config.yaml
arch: "crnn"
model: "sound classifier"
dataset: "read English sentences (LibriTTS-R)"
train_examples: 15625
gain_aug_db: 10
time_shift_ms: 100
n_mels: 40
hop_length: 160
input: "log_mel"
spec_augment: true
win_length: 512
targets: ["voice"]
num_classes: 2
norm: "groupnorm"
hidden_act: "gelu"
weight_standardization: false
depths: [1, 1, 2, 1]
kernel_size: 5
stem: "single"
widths: [96, 144, 208, 320]
rnn_width: 128
rnn: "gru"
bidirectional: false
rnn_residual: false
rnn_layers: 5
loss: "cross_entropy"
optimizer: "soap"
beta2: 0.99
learning_rate: 0.0036
beta1: 0.95
shampoo_beta: 0.95
eps: 1e-08
precondition_frequency: 16
max_precond_dim: 1024
merge_dims: true
one_sided: false
adamw_lr_other_params: 0.00096
max_steps: 1700
batch_size: 64
epochs: 7.0
lr_schedule: "linear"
final_lr_fraction: 0
warmup_steps: 170
weight_decay: 0.2
adamw_weight_decay_other_params: 0
Rows from block 2 of a small sound classifier, named by matrix and row number. Each number is 128 + 32 x the weight over its row's rms, rounded and kept within 0 to 255. All counts start at 0. After the name is the row's rms in percent of the matrix's.
After each channel's rows are labels from the 100 clips, of 14976, where the channel reaches its highest value: "strongest on" is what is common among them. Only what is clearly more common there than usual is listed. The data: read English sentences (LibriTTS-R).
# conv: width-5 conv, stride 2 (model.blocks.2.conv.weight, 208x144x5, each kernel summed), inputs 0-71

conv.173 097 [ 81 120 166 170 132  67 161 106  79 125 177 186 156 124 108 119 117 179  89 100  91 131 141 103  63 126  49 110 114 131 121 168 109  99  93  67 167  80 122 132  65 128 153  94 138 101 121 106 126  95 154 113 126 158 136 181 136 118 141 109 141  91 144 203 159 110 136 168 118  77  99 110]
strongest on: voice: male

conv.79 121 [110  75 135 140 114 157 130 155 138 144  93  89 138 100 124 165 177 152 130  58 136 130 168 110 146 129 119  66 139 118 155 176 132 104 137 141 157  82 190 118 122 139 144 155  95  79 184  83 185 167 111 147 179 173 112  42 102 130 158 118 125  92 128 174  99 132 136 102 100 154 156 129]
strongest on: voice: male

conv.176 097 [110  87 148 150 153 161 107 147  63 157 107  90 138 160 123  87 139  97 102 165  93 125  78 122 158  78 149 123  80  67 111 153 140 169 129 137 143  79 112 174 116 133  80 155 155 113  66 130 184 139  86  97  31 172  96 122 176 129 128 140 138 158  92 138  98 156 166  97 110 153 106 107]
strongest on: voice: male

conv.46 095 [155 100 125  79  87 118 157  99 129 117 109 160 130 104 164 131 114  83 128 157 101 127  96 100 165 169 175 152  94 131  96  58 166 120 145  77  83 145 126  97 140 130  93 146 189 121  93 151 110 120 143 102 133 137 120 108 143 115  90 128 148 177 170 179 159 126 158 176 100 123 133 120]
strongest on: voice: male

conv.131 116 [104 100 104 112  87 135 161 123  60 178 115 102 159 113 202 208 154 159  79 145 122 128 101 169 144 149 153 100 109 147 152  68 108 126 102  79 122 176  95 116 119 162 108  84 223 143 216 108 176 144 128 119  75 176 169 126 150 152 116 127  97 139 128 146 139 126 138 152 102 127 137 135]
strongest on: voice: male

conv.6 113 [105 107 138 105 146 146 127  76 138 165  96 138 108 155 154 143 133 137  84 103  98  89  82 139 113 161 115 152 118  97 118  84 210 126  73 128 138  68 112  60 105  97 124 151 160 108 114  95 115 105 120 130 120  93 127 115 127 136 117 132 200 201 118  74 133  88 128 138  96  71 161 180]
strongest on: voice: female

conv.202 106 [ 79 119 140 112 192  98 131 138 116 125 137  90  97 171 132 181 145  52 130 129 133 124 132 114 168 195 136 149 145 103 123 144 129  69 158 104  86 101 146 174 111 197 104 147 146  97 182 118 119 117 190 123 100 173 178 106 131 146 129 143 153  85 146  86 162 118  94 112  90  57 114 169]
strongest on: voice: male

conv.10 086 [153 163 172 179 145  97  90 109 173 114 154  91 162 131 110 171 156 127 136 128 180 126 211  94 204  96 112 134 153 169 151  91  73 140 150 117 170 123 167  67 131 157  99 108 148 139 102 134  79 110 193 124 136 157 172 166 168 131 133 133 151 103 128 123  83 118 118 174 106  75 129 109]
strongest on: voice: male

conv.126 097 [122  95 124  94  80 124 164  95  86 132 168 133 117 160 110 146 154 151 133 121  95 139 119 101 175 122 172  96 175 121  79 151 134 157 122 165 117 182 175 132 145 178 106 158 112 149 141 141 129 122 129 198 107  52  67  49  93  80  82 119 103 167  84 132 122 141 139 176 149 123 111 109]
strongest on: voice: male

conv.204 111 [100 156 118 136 193 147 161 178  88 152 113 200 153 151  91 171 114 106 158 108 118 145 168 113 168 141 157  97 117 114 130 183  77  96 106 114 118 160 151 206 127 131 119 128 107 152 144  51 210 110 159 142  81 209 158  61 122  88  66 147 128 119 118  85 151 132 100 134  96 175 129  95]
strongest on: voice: male

conv.56 095 [ 90  87 118 114 143 179 159 133  31 179 114 103 163 189 183 149 166 157 165 121 115 113 109 120  86 179  99 138  79 135  85 157 121 144 140 158 145 138 116 210 167 150 121 159 115 105 124 124 100  89 129 103 147 133 130 119 185 123  90  96 122 155 101 135 170 184 139 177  86 125 119 150]
strongest on: voice: male

conv.92 111 [161 127 117 128 108 141  88 137 107 145 120 114 169  90  81 162  75 131 100 119  64 124  79 159 142 133 138 149 147 166 120 158 145 110  98  74 132  83 135  99 106  88 176  64 102 165  45 135 158 119 109 101 145 110 112 169 160 138 141 158 120 173 129 150 158 163 148 136 176 133 127 196]
strongest on: voice: male

conv.119 092 [ 50  90 111 173 101 109 108 110 126 140 102 105 143  91 113 137 110 118 143 142 129 172 132 104 149 143 150 189 169 148 105 164 152 142 155 144 158 104 171 152 169 174 113 155 170 129 135 145  66 129 140 110 113  92 142 125  81 131  79 108  69 152  89 114  99 124  96 123 131 140 126 110]
strongest on: voice: male

conv.141 088 [ 99  80  88 106  97  56 161 172 131 162 124  97 119  89 148 207 135  83 119 113 151  94 124 139 153 177 182 132 107 107 167 126  69 108 174 101 149 145 113 144 143 122 110 146  99 139 161 160  53 114 157 155 156 131 136 203  96 138 185 117  90 141 114 180 188  74 164 152 143 101 111  96]
strongest on: voice: male

conv.70 098 [ 85 176 135 164 147 142 130 152 102 107 126 133 158 133 147 143 131 133 120  94  98 124  59 131 155 118 190 115  92 107  99 106 182 132  98 129 141 117 200  78 142 109 153  98 150 128 130  99 154 149 122  93 198 128 129 168 125 129  74 159 140 125 148 124 144 156 136 102 111  61 145 117]
strongest on: voice: female

conv.128 104 [136 111 176 137 155 160 194  46  97 144 144 107 123 145 106 168 150 118 159 176 167 159 132  99 185 155 141  46 158  62 120 102 165  56 119 131 140 143 186  64 100 127  89 163 128 142 118 122 150  98 153 125 135 157 116 107 187  98 176 209 113 146 160 139 139 176  98 184 181 111 132 130]
strongest on: voice: male

conv.179 096 [112  76 123 104 115 147  89 152  91 136 129 138  95  84 174 100 162 106 116 122  67 162 133 146 181 127  53 118 131 146  85 131 145  82 102 162 135 171 135 104  97 186 167 130 102 142  93 183 136 196 110 126 120 186 109 137 135 119  63 132 127 102 107 140 168  85 101  95 119 104 126 108]
strongest on: voice: male

conv.180 094 [ 77 171 105  93  90 157 154 143  97  90  98 147 111 145 140 113 141 158 145  79 148 161 118 114 131 118 156 117 147  95 152 165 117  26  76 137 109  60  87 135 144 144 103  72 148 140 116 145 122 162 143 199 115 149  94 123 140  89 126 132  95 107  81 156 133 113  50 183 134 162 161 147]
strongest on: voice: male

conv.181 118 [111 109 150 138 147  78 112 180  80 135 142 211  95 129 143 171 108 106 127 173 141 137 117 122 198 160 126 113 107 136  82 194 158 106 104 121 214 178 107 160 103 220 146 166 165 125 167 121 110 135 143 120 110  96 118  39  78  87  78  92 120 122  97 126 150 107  82 139 147  86  85  80]
strongest on: voice: male

conv.36 092 [150 141 174 131 129 133  81 121 184 182 145 157 114  19 135 126 102 128 135 150 165 117 110 190  88 136 114 132 126  68  96 134  77 133  80 114 116 146  88 106  84  89 171 135 134 102 131 216 155  80 128 114 153 124 119 140 143  84  94 117  70 123 119 135  67 126  83 136  99 112  88 159]
strongest on: voice: female

conv.57 098 [143 110 108 113 133  82  82 129  79 156 164 105 173 147  81 195 134 163  96 117 110 110 117 124  91 115 116 172 120 127 141 181 138 182 176 125 114 161 147  71 110 175 102 139 152 152 156 127  88 165  90 135 136 145 156 129  44 139 125 135 147  92 162 176 123  95 145 136 115 106 166 168]
strongest on: voice: male

conv.52 099 [ 85 109  83 145 106 151 101 120 116 145 130 111 101  92 105 180 153 139 167 105  98 123 121 114  82  82 181 165 111 136 144 130 165  99 132  90  71  69 128 142 128 144  97 158 143 143 108 105 124  47 121 149 135 126  94 186  97 163 112 111 133 174 183 131 110 150 119 114 136 137 112  81]
strongest on: voice: male

conv.22 100 [151  63 152 111 156 142 128 165 120 114 108 159 183 172 151 156 117 170 121  99  98 191 133 124 172 151 126 124  85 103 148 118 111 147 117  85 168 150 157 190 148 148 113 187  97 120  89  54 125 132 221 160 164 152 102  48 112 118 114 107 130 136 160 116  90  87 185 122  83 130  95 123]
strongest on: voice: male

conv.54 118 [ 81 148 113 118 170 249 117 140 122 117 126 134 111 113 171 123 102  99 108 163 136 117 134 157 141 105 147 143 176 107 149 151 153 149 138 137 145 132 142 178 131 163 134  99 157 114 164 166 114 190 140 166 159 142 138 203 168 192 132 132 181 116 173  79 147 127 109 174 165 175 105 178]
strongest on: voice: female

conv.193 099 [140 151 154 127 111 165 104 140 134 113 223 150 107 133  95 156 143 103  98 145 125 141 138 126 137  82 147  78  85 119 120 112  35 164 101 139 133  99 120 240 165 169  82 169 101 190  73 170  97 128 125  86  92 100 115 149 133  61 119 116 164 102 129 106 134 109 137  94 166  83 124 109]
strongest on: voice: male

conv.136 105 [ 59 134 153  90 104  77 115 148  45 131 127 102 128 105 153 160 122 204 175 121  96  80 165 130  88 142  95 113 126 214 177 141  76 119 194 120 176 129 118 135  91 171 106 124 135 145 166 124 153 126 111 182 117 192 103 141  84 155 114 149 108  94 118 116 152  94 105 120  78 118 163 190]
strongest on: voice: male

conv.18 101 [139 108 140  70 116  93 144 142 130 120 177 107 142 155 124 122 143  65 147 106  78 185 133 156 132 139 106 100 164  94 164 125 179 134 203  97 118 152 164  76 138 164 158  86 235 147  81 153 148 142  97 152 167 125 148 115 102 141 106  98  83 108 165 109 170 158 141 107 122 137 166 121]
strongest on: voice: male

conv.197 101 [103  83 114 139 114 152  97 128  98  75 119 175  99 128 120 205  71 132 161  93  98  91 187 111 164 158 117 183 115 112  98  89 155 172  80 120 196 169 113 124 178 189 141 101 121 126  90 180 143 151 173 119 104 132  98  98 118 137 172 114 124 128  95 125 127 147 106 100 130  98 129 111]
strongest on: voice: male

conv.159 097 [125 123 146 119 121 154 127 141 128 161 127 164 156 125 106 100 110 119 119 169  75  98  66 154 116 119  53 119 120  81  97 164 154 106  82 125 124 103 203 158 133 105 105  96 140 108  52 159 136 106 112  93 161 163 154 186 124 185 155  71 161 107 172 142 157 177 133  67 145 113 140 157]
strongest on: voice: male

conv.16 116 [134 115 118 144  82 148 137 111 130 121 132  68 136 188 133 218 105 181 179 123 111 175 137 113 126 152 163  63  98 142 176 121  58 124 130 126 150 123 123  82  99 143 103 130 149 116 150 101  90 167 172 171 140 175 154 128 155 121 131 131 150 181 106 164  91 174 170 128 128 126 125 199]
strongest on: voice: male

conv.147 103 [104 100 157 151 105  90 137 167 156  84 117 145 107 143 143 143 142 178 160 181 145 179 105 108 129 122 156 110 165 165 148 127 187 107 131  99 112 112  80 128 188 118 131 117 185 137 189  93 144 160 147 175 103 110 106  89 130 139 184  99  90 166  95 121 154  88  94 130 164 135 149 121]
strongest on: voice: male