Weights of a small sound classifier: 15625 training examples, 7.0 epochs.
Rows from block 4 of a small sound classifier, named by matrix and row number. Each number is 500 + 25 x the weight over its row's rms, rounded and kept within 0 to 999. All counts start at 0. Numbers have three digits each. After the name is the row's rms in percent of the matrix's.
After each channel's rows are labels from the 100 clips, of 14976, where the channel reaches its highest value: "loudest" is the band of the loudest frequency at the time of the peak. Only what is clearly more common there than usual is listed. The data: read English sentences (LibriTTS-R).
# conv: width-5 conv, stride 2 (model.blocks.4.conv.weight, 320x208x5, each kernel summed), inputs 0-207

conv.97 094:522524460486490462503483498539519460503521475445517469506508478489493495524488457514459483507466503492463491500481456465481479505453494462479474506468497452471513528553509512518506490457454512495476498517513514481482474489505487497483521478526492496472511500525537522480528483523493493470534499467482512544489498491492496484478507510490457486452487499473484532492465477489510466519470462466483504556525539552526525494506511515510498544519523527518501483505468547509493470533482503515527476501503543513492526507476486470546499487476538465464509497519511491444517463506490443458490490521478507449523497540486516466505479508435
loudest: 500 to 1000 Hz

conv.302 077:511532489520493472469519535463554519511536544498515450521508467520532518467536474502513490467477478479460439505486491477470480472466494526486500478475519440520514448523508523504527485493534501472528471475524531494556511492493485486446502509489551516517502502563501519501493495454539489513464497531482540493490539489482492507484465471505478454499463492510513426517477487508528452479534478505517490505463538541479503491516538506486492489547532512535511522463494490528507497474471477473517488459497493500496462466494494494500504498469488481529524471507476479519486495488506488476480521471497485509515530491526511504499524498458
loudest: 250 to 500 Hz

conv.296 105:489538483484523491529512501503504475482474509529511557479497518511543500540492528496490472508495511516482483540472581513476511499504492460447489505480513498493463531511524530521513522482527529468452484545509469539510484579495499520467509484494468502507476499479499493499503460525505526522498480543494496530493490513529505543524472505485490473466468538495501515512510469508498485499450528525497484492498515478516497477477523454491477486514498521561546475535517496483511489460507496473497456510511474481499483463464511478534467525491452460471457499485487542466507522532512487476460478498516450527546477484508510483503480486545
loudest: 500 to 1000 Hz

conv.284 093:518538520477503434509485465511479462544463482475496459494512451471437499504480562438493478494517500542479486456474495459500463516471528476513463489477519500482500473455503506492536503476503474464477481436506497527491486511538492460521505475489508490504507491448496498477512474489489478468522473526485531486491515493463476530493521501508492508490516521476511489492498551496491473502513506483519498498511490486500470502463521529505505480484460516491486467511514558458538482469503484542509506503445504529506521468548515529473484511546514494518504491513470495477511510513450478468518535542484517495515505560472489494517490533491
loudest: 500 to 1000 Hz

conv.266 106:514494491527548539447495434520499490499508473519489545499499497544520523538486529500540492496522526498488473515499530498494498502505504504477495486450511533509519511470509488470499500509486503483477495510492534529493527551502495520516500541455533478434502505552541516475544490507514532513503500562468488478548482471507554479480478495489502485474466425475513469500507509474471541494530527520526526520506492522517491511485507517506489491504506512555493517487470488557461526490498497526493479530499536487508505515502517499492502518529507522458466502515520521475479522502506491451522494510464495575544507530506496481440524504499
loudest: 250 to 500 Hz

conv.276 089:494491522533534495499480516537489507516555518469489473510506483491473484492507479551500566490517529522500501496475518497492518516502499518474467521493458516507494549511476500468464532517522468538493505518522504548499530487515501558534521476528480485494490466472495534559556493520418463506500493482490492470514521536497527517477510496504502474483487484537492505512481490512480543497513476472507501488505484520510487525491473526503479497488485467512494573445520502493507509509510474501513474486557481492516511487543502527466538503458522466476461540498555519565494505490535518488520499497521467466495512490500537519480481471540
loudest: 500 to 1000 Hz

conv.64 101:526545533556476464523497528506509552496530536510495520500505484447520499511508499511458520493508531487527510545493539497500465481512451483501489518464492445525458482521481482540506541519491487484453487465501540537533513511496504551554502515506521484487475498495482460489466530517482512483528497499502533460514518499547530496513464505472535471517494474532510489534528528502529521503487529488497496519479450501527538500516501531504479478497534492501438466528518469515496492523515503434482481514519483517467521493490462456517478509484541495491504515481518491535495481503506511553547495500525473541522503503491500493498495543541
loudest: 500 to 1000 Hz

conv.124 095:484455523488486547493510520510496456518521521536474491492495460495512520449474511467501496471491544501535462503530495521499504475478504466514499474465509524551540553444453500513490552531452531500511490508474499487481498526478522488506520531498515516468514490541465498491529511509464503487439454528468520512529503516481496506529499526518537508513505445508461525540510450535483475545520543510490517506446509464495470487514480483485456511523511524476501530498537513536478485485465540504534500485519522468496514482502485489493501506493509502504500492528492489496474457521497519494484506525493512528542489524482498510532530513575
loudest: 250 to 500 Hz

conv.35 099:497502476479523491485480501507527471521479505500538467468496489463462473494490551537489472544522489508461496517493497546511512498543552471518521522518502507476521491471530522491480474497478481508479521497477557495492479538508490520536464501475520496519464499531473462516510512548489501499485460547496517509530505504513533494498464474545497556519490534535505453508505531522514521494476498547477475507490486499470493525480460470538495445519513451456445506498474522505485497491494526541532477466511491523490490507485516528491485576513501454488484529479463493481514479481513498511465455476479494474488523442485502506483516531485
loudest: 500 to 1000 Hz

conv.316 101:474513549492490470517540461500467478549458534542470508544502515463564450500469550486548513494509499496532527515517510504474536510474518492487518527563503492485507548520477526519506478512566477483503526546503479462551492488507534518461489499496459499488502490491490512503522490496526518474465502498474490507506557498526465549515499484519494489469523475484515527490520507542481520494469458507517481512487478472471504502468500492509490499509520488471526512463480461499506500507524496477458473510519486448484520503474468474467533537495512545516504463487468499499510502510565494506482507512506503472500485452513512482485472473470
loudest: 250 to 500 Hz

conv.59 085:457449496514480508531514502487504480469451460489454488468499494516457481554499508479462530519476494493492494531544544519487530495489528442503507475454488500506521459486489475475525490512459564510500484516467510504494491488466480528461535508477479539491529526521494495485514533502465504482490542491503527477491538470540480511499525535514537542493497494508502532507506478528505486492510506503543509473476504527519536506556526504553490498507488484537499488489552516515510495479541491488494540479520498472542542484500521498486472525511464516503463494489505510465528445536441479454514503535504516487493508500482481483515520457521
loudest: 4000 to 8000 Hz

conv.99 088:487501512516482488521508500462470508474529489503475500509497529478453475491476510539522487495526533487487520524469523475501495561464452507505501519483488461458480490534542491512522514485544456493513526536492490508465462553480527537463518502488518522464505502514529469531551460507494526538604479508515513477521505540531488458482538484483490497477538470503501455482535482476493496494493551516511527492532508498525506481449530524525492513487493492497476524480470482502545506471492513494522498554484481512484441473470490488500517481519512513504497500485472508531506509516478535499512504541461479482514549501505472483490497491507
loudest: 4000 to 8000 Hz

conv.45 088:437492523458497492480463495460476493437550491487451490526501548486485555499520496499500481472479484517478457487494516512498497490515494513518489507481485494508468516526509504505504486486486463470503475498476501494515530498501494501578454494461557476477539475522488541541486497512449527456552496529483511471509502476451469484493477500489467492495495531513490473541509465463528528487460493514488534514500493558504505465512475513482511520515518522504542525496479495513481488530536533515505469480502547540468514518510476491521487479507529515512474493473549476510487449528496497513500534509514501498559505466528484477507491512509
loudest: 500 to 1000 Hz

conv.78 091:519543483440467524529535500531490523468482512489486481497506504493492486494545479522489540484494530512473507483499480544486539483491498536503442503532530468492505515509516531515559498504473478470492502509510513475542480466532487494509477482506525505454525500511514561476492487497515496492512497472468487524523531467549504502538447465496482487488496494481541455482500523532477527488495517526469488479485482490518533498473496513542524493528520504544490453517503511475494538516513507550528485457501462511502454529480493528494505528501521496528511507552489509542530512512465464546463516468489503484559506459481498512531549525517
loudest: 250 to 500 Hz

conv.125 097:472528464489459478493511478522480456536463471469500479486475502528507512540533475538513481490500474491490522468518539517487459502477484520489514524530505493513507483492488484505484506482494480545437494497488478505506523516521471523508498510505485465512462503477492542522499463508484495494502491507507463488486525504518545494480473484497463470517501479490545444444474461475496463519456501548577489498511502479517463449508479531534503526536520474495483481461481521486492510523509481485480525486503508515506494442488480494501512505539505488522510500497456510469534555469519512521497474467523460477494498488534528496519591515520
loudest: 250 to 500 Hz

conv.289 098:448476473480498477527450487457468516510505513483530457511488511504489508441495534459529508540503475503472486521512500522490520531459462483536495536509524486492463509484542536511539486515510480484476511555498489535514491479499536510531505503497530518474501459489497489532478502523493525530527460476486485533503481537503513495505548493498527510501498473495531502494494530494516520513518516476484470479501506556510514494499547463524492542465505485485478497486477501485474497497497499524546486477484478481494505499471494487496517457575540489520499515450522497479483463509509473479443466523522521453526556537467484493493475470561
loudest: 250 to 500 Hz

conv.39 108:461516532506453542459502469490512568500521491505479482524526463524500520486452482506506529466506507504505502446509508533486529487521475509523533497478528492516477524524522534520472487465515528533485507461535516527481502500505481474530523501496514524465525469534505517493510447474552486512491504534512510471464541499522495504490484518495501492473531491500515539511512474502504529498505456498547473529491519492514554589499509485480479497523545520489511502524526518522524486475502506513492509454510508440502453519493530498502493502481512506464482496437477514537505535449565508480548494508519508511525492492513494506532521514521
loudest: 500 to 1000 Hz

conv.72 112:509480499512498499509534468545499487478554520491516535489471483544565464484477478525514493535483495539482525523500548483488439486513463502459477460501499511541499485491528479523498568473477512498507465505529451521470518460493528511479483512470484477525475525485504529514488506551502518491491466515482483458507529536507531517489487496445478493495463521500481485535492493474468532478444483519502503506529501453483515475510480477536522497499508483468507501509472509521528502530525507500494507476553504520499533491518508506480501533482475506496467497504503531497568546535468515521499511499510462543530539527488511442499515501508
loudest: 250 to 500 Hz

conv.50 121:483485540555506458512523498497492521491530505521480506485508517502492475480468478463487485515529495483503553467502548483506513539471476509444533481484470489511486538479478465486450468476499495557463521484501482569475460503502527463501542545530498501472527520551496462495456526537480509540448524512517508543504487505510490486534490499473494487477478518539498501516491433506474514510466499496522489502506549479510502540490500516505502526505516480444492512562504473502492526512514490490463496511531497519479536487530506508493524519510497540475491503488511497462491481456499456491472458478492497483487493483562486503511496472497
loudest: 250 to 500 Hz

conv.179 104:482480516493509491483483476534502486508489490497488504513526480507517495518479495516530528501483529514525498483488458461525482482463483502468515549507514504486536507496498536485524553566481533559516558557513515513534501499503508524496452526445514539489443503466461486543482521466504493472522500512470500483490528472497487508525498488501456508525477518489456499508496490512470482528487515507472498489540498510462529505546527506514566517468504466466478524491499504514482456517519505509512496520502501449489578482465540530486492504484547485505462471506481466498500506531483509513502486498531548509521497498473494513518539534452
loudest: 500 to 1000 Hz

conv.98 115:498468484503510483523547470521515463469479510508491480490463475505515523522504508509515493470487481536500523471499491590523509542505517473478549504523504436544488519478470534530472492526512510510487483503517490533527502530489508499551472496494510476516467478518494500482524462450555495509512469529499452485487492481446521527484501441472492477551477493502552552524492477527496500482488511528501499511513508516471510422499530496500481522516506549470499492492484506502469502544500483476524505498515499485501485507487528480481491504474459514481533485523481462520486503495536515530528497463466456497465515478485512464493514454488
loudest: 250 to 500 Hz

conv.213 102:496521535500510495511474520541499493507518533477479447509549459578502498440513519514513485513512523455490486488502473491503487473446428542527531515494514522529517450553526515493469528484506488503487483513540510505514539496552502519480476544519503490496502510465521480494513511519484479492484494490459516481474506484508483499521482492518491494458452496518497448517481460490478506499494459491493520464499531526509520484552532547516524489482482471511487497539531554497513503537537479545517498490535494475509517510521473520503504523494529492506517514498466477501490495567497464548473504488501510475504530473517479489527525479477
loudest: 500 to 1000 Hz