A small sound classifier, trained from scratch.
Data: trained on read English sentences (LibriTTS-R), 7.0 epochs.
Rows from block 3 of a small sound classifier, named by matrix and row number. Each number is 128 + 32 x the weight over its row's rms, rounded and kept within 0 to 255. All counts start at 0. Numbers have three digits each. After the name is the row's rms in percent of the matrix's.
After each channel's rows are labels from the 100 clips, of 14976, where the channel reaches its highest value: "loudest" is the band of the loudest frequency at the time of the peak; "top examples" is what is common among them. Only what is clearly more common there than usual is listed. The data: read English sentences (LibriTTS-R). In brackets: how many of the 100.
# conv: width-5 conv (model.blocks.3.conv.weight, 208x208x5, each kernel summed), inputs 0-207

conv.9 095:210128183097141145158157115053127122127133129099114148114189131128121114151130178113113131105081190139096133181159107184118183168121161093117109181107115131133126223138082147117152104129151116146123094083066084148136147113096118126108153119140097118115155157157082092155159108175114156149181151096139188138115115112131146113106155100137204122158176166154154158158149093152150142169120144146116088081091200039120117110127112113174103181159123122113122109057112091116119133099144156139133109106107175137127102132113135088152149202166126091089132034072111121078075163184099078085103088138119124083123145125129134092160083147103
loudest: 250 to 500 Hz (43); 500 to 1000 Hz (26)
top examples: voice: female (100)

conv.51 107:140153160051127122231107183155085128152159136179107090138146066101154173121135125149091159176174114097167098152103165094108194130157167165119192107090107106090133143128136116101112136138135123184098120100141100102099152078160143162146136080167124145080100151105177163193091154090130088195149091130088126131187170100098136133103091154144085077088096054130124150068161109122144130177155093191117129161144109170175130181174187139092123120130108155155130142146112129153086112115125082146152102116109086156125131134162129120165108151145123153088055129138169065132115122156140146115124165171147058157127132111176137174102152120131
loudest: 500 to 1000 Hz (25)
top examples: voice: female (100)

conv.96 102:151130041163103111096176142158172193095134137116180106122110102112110103150065102110149115151097116128052083188132074103121131091190139112120079172114096177143106136134131084120150090122125125132121124109125137190084112163212128116162143150126132139124078071182129184148123150078113090146165115101123110106075096166140097162168135049155156173101172150118186170110140192137143160115144151144168100123128175145155116136095161122102132176121121168153124141121147118078156091154141136117134177131161171135118206099101108070099069127177116084179103144187158143133121156109109093174108037114117148112120110162153118160109116147125
loudest: 500 to 1000 Hz (33)
top examples: voice: male (100)

conv.8 103:141133126097138163114091130076164094218162132130147132139120101101080124160164139212151112137135141096096153151108086159058110113155108137110097106094119114159127113115147168141153099139095115179132071046115119156114083163111106132111144087136081096180142116105141185118147083139098101144170166172163183145077094150051103077149134097112104182147144126114138144059124114168139113083113168133103151110115079167122098120176131064114112141178139096130168118083129145121148155154089152080190138137140108091150179139188130153141126152050133109155068125144093154160204113124167104168144151131070124187154104140187137074116139100122
loudest: 4000 to 8000 Hz (70)
top examples: voice: female (100)

conv.25 092:158164149094090139112093105152083121143115140114080152128107132184127161143148162124175121176162101159133140140137135115148183174068152159117103082154168115118142087086162120120145155134106055139106141094173158153126129181129112118106108145124093135093131112117112128122162132116056165112109077079070162172187175130125127107143139133150156123073105094124135093153166166068116095097160090154095044137078110083138138030180138117173137079137122133102061185095157140109097131120162141128196112118179188142161111118137108084167122150141089176125157097191088131128093125133144122157127182114131123118071170131122082103128046069169
loudest: 4000 to 8000 Hz (45)
top examples: voice: female (98)

conv.133 099:114175063165106138134127184142097225072211160141134179091139116143101137120105180139075150119098095139140106154108107157104196077110141118086164156139088155143126180106106098140117179109122098140145095134096132157140128085152091149123098181191084131082096113156113117108145156090105134221164100096130125163162108110180139160126136105134128141096116070088146108132098109153143136110138147128134118162123183104120157173138140067122114123134204138129099182191145106189080121127134133136077145141135131148168168125133143065154172090087096089150150050156159113097174173129117081145133091183131105071164111131162071131105116124119
loudest: 250 to 500 Hz (41)
top examples: voice: female (99)

conv.168 102:188175134068166142142132132113156103130139150130120134148105124091165142123105152145119100131129160151063086133173185128116179158214214112108159175152145099111114152128082162130108102151127107190154086140164113146072138031173131086098162103140133093111150110094107115136093190080158144165153134146118098119105144133136138081094104068087109165106123175131066103123128116128124060132118124144107179195168142102189121149130183111170161167096134136151114166139079126166162118115160106113083091120105133106119130146146184086156142153160162103140093135090115061085137087136155158145112077112111148162138100147209071100062128124102
loudest: 500 to 1000 Hz (32)
top examples: voice: female (100)

conv.35 117:133115112120110221141130124147101101191118120071146183128147111202084118110156109133133142159136150122112165116144127142175130148208110105162107136154139138094165132104136182123165094155163152105139117165173161180131151094116157134105160121155101147150173084133136181127145098191115134167121125118105155154156140177139115122172133104137129141202187136153173175172188175118136137146099169083168172168140078128157116120097136133163143150178130154105113056115112134145117133115070090129080100128091054085101084092124157136116097185131086156201140131111107062107122131134067078105137134124117073115157148132123118088125010092144
loudest: 500 to 1000 Hz (31)
top examples: voice: female (96)

conv.124 112:122097109148119098130160126141126096131107121155177092063102127127132128167121117129126104175171124146115112210145124128180107122137200148101126154092136187169119036142152164169093112120163082153109148155194106104182119119116154182138147156115090089190115147091133109154133117117107141090114173120100143104141130156076099133066059160124130138143094132108159170093155054104159160105119119142139100084127090166132140106116138094055118125157093122131111143120128125120159128049131082078107171108100087149137133164198079142103030162093078146139156170089097097135142152146170150079158168147166184143100133098155154122145057153175
loudest: 500 to 1000 Hz (32)
top examples: voice: female (93)

conv.178 110:151137163131129154120141121181134188176109134194158108076156151172098159150138107167125125151146094152147152148138130160141114144107126121126146127130111120131182035112145176171114111153118031126141143164132090122106119127126130127164138071161161135105108103150146096147082102149167147116128104142169133189140123195084118122123130192126114089123128148103074129148150132124112106134154168146094034087085070143056082148133172132100089102149164058145167168116120131083126134186117147184098210153109149057105137137114096133156160148103143113064146152157088129092121157113092121131179158146113109074222142102112145125140071079084
loudest: 250 to 500 Hz (37)
top examples: voice: male (98)

conv.155 094:147149125098137173182137117154106116129128097131098116159153071101153123140104129107163098190152131139091149147130133131175169174173178119157121153104123107070112056094086072160077123160126106122143101094088129100133132058127127106147104135173136138159109181157175154121187126147129154149176111149117157041104149131084106099071150092144157129110118154091122112102184119070148144134158101164146128141145100131088130186103124166072104100116156110102147067114122131214111143092144131129137133092051068137081135096145155103085100134150124075128033119090160110149091119112114092054055131169107116119122101081130105091092094127058
loudest: 500 to 1000 Hz (29)
top examples: voice: female (99)

conv.107 107:169106136181147133166193167157119127216113136129087154157147177126088112142115107143149176120091130135081161101085114143144154103135104109139101136173080094121145156114091092150140088166161125124118150150116117164104190151071127125131155161129103154173151140160119189103143118183136117252116149109146160095097145086135134113119081124121124111109098171172171153220071144121123167134120153089126084205155166149097136088117151180167152062114141104126163136063150124176149062150141138117166138076114103096091029102110098124138122140111164151104112111102119130110126093125106112160143095096138131095144129110097100046102087159114
loudest: 500 to 1000 Hz (43); 250 to 500 Hz (40)
top examples: voice: female (97)

conv.66 100:130195190124154047130120165090157151122103189093147084158109114145199205161153126105171067127067091144132097108132163120139092058111075153136087125150135099139125136123118131126106106142141146159179128110065136180095108078176174121169120119165146120188131118107087181140188133116141121124149147166191127117118155116147125084127112147127128101101178170153127121103101075139123142100068145156102128161131101115142143155113136122172092182075073134101108115120106117107134114130098143134143201144147091139101173172163070124137092183151097150132123142177154117107151124163136159156182114144100148204205125110184175173115187142095
loudest: 4000 to 8000 Hz (40)
top examples: voice: female (99)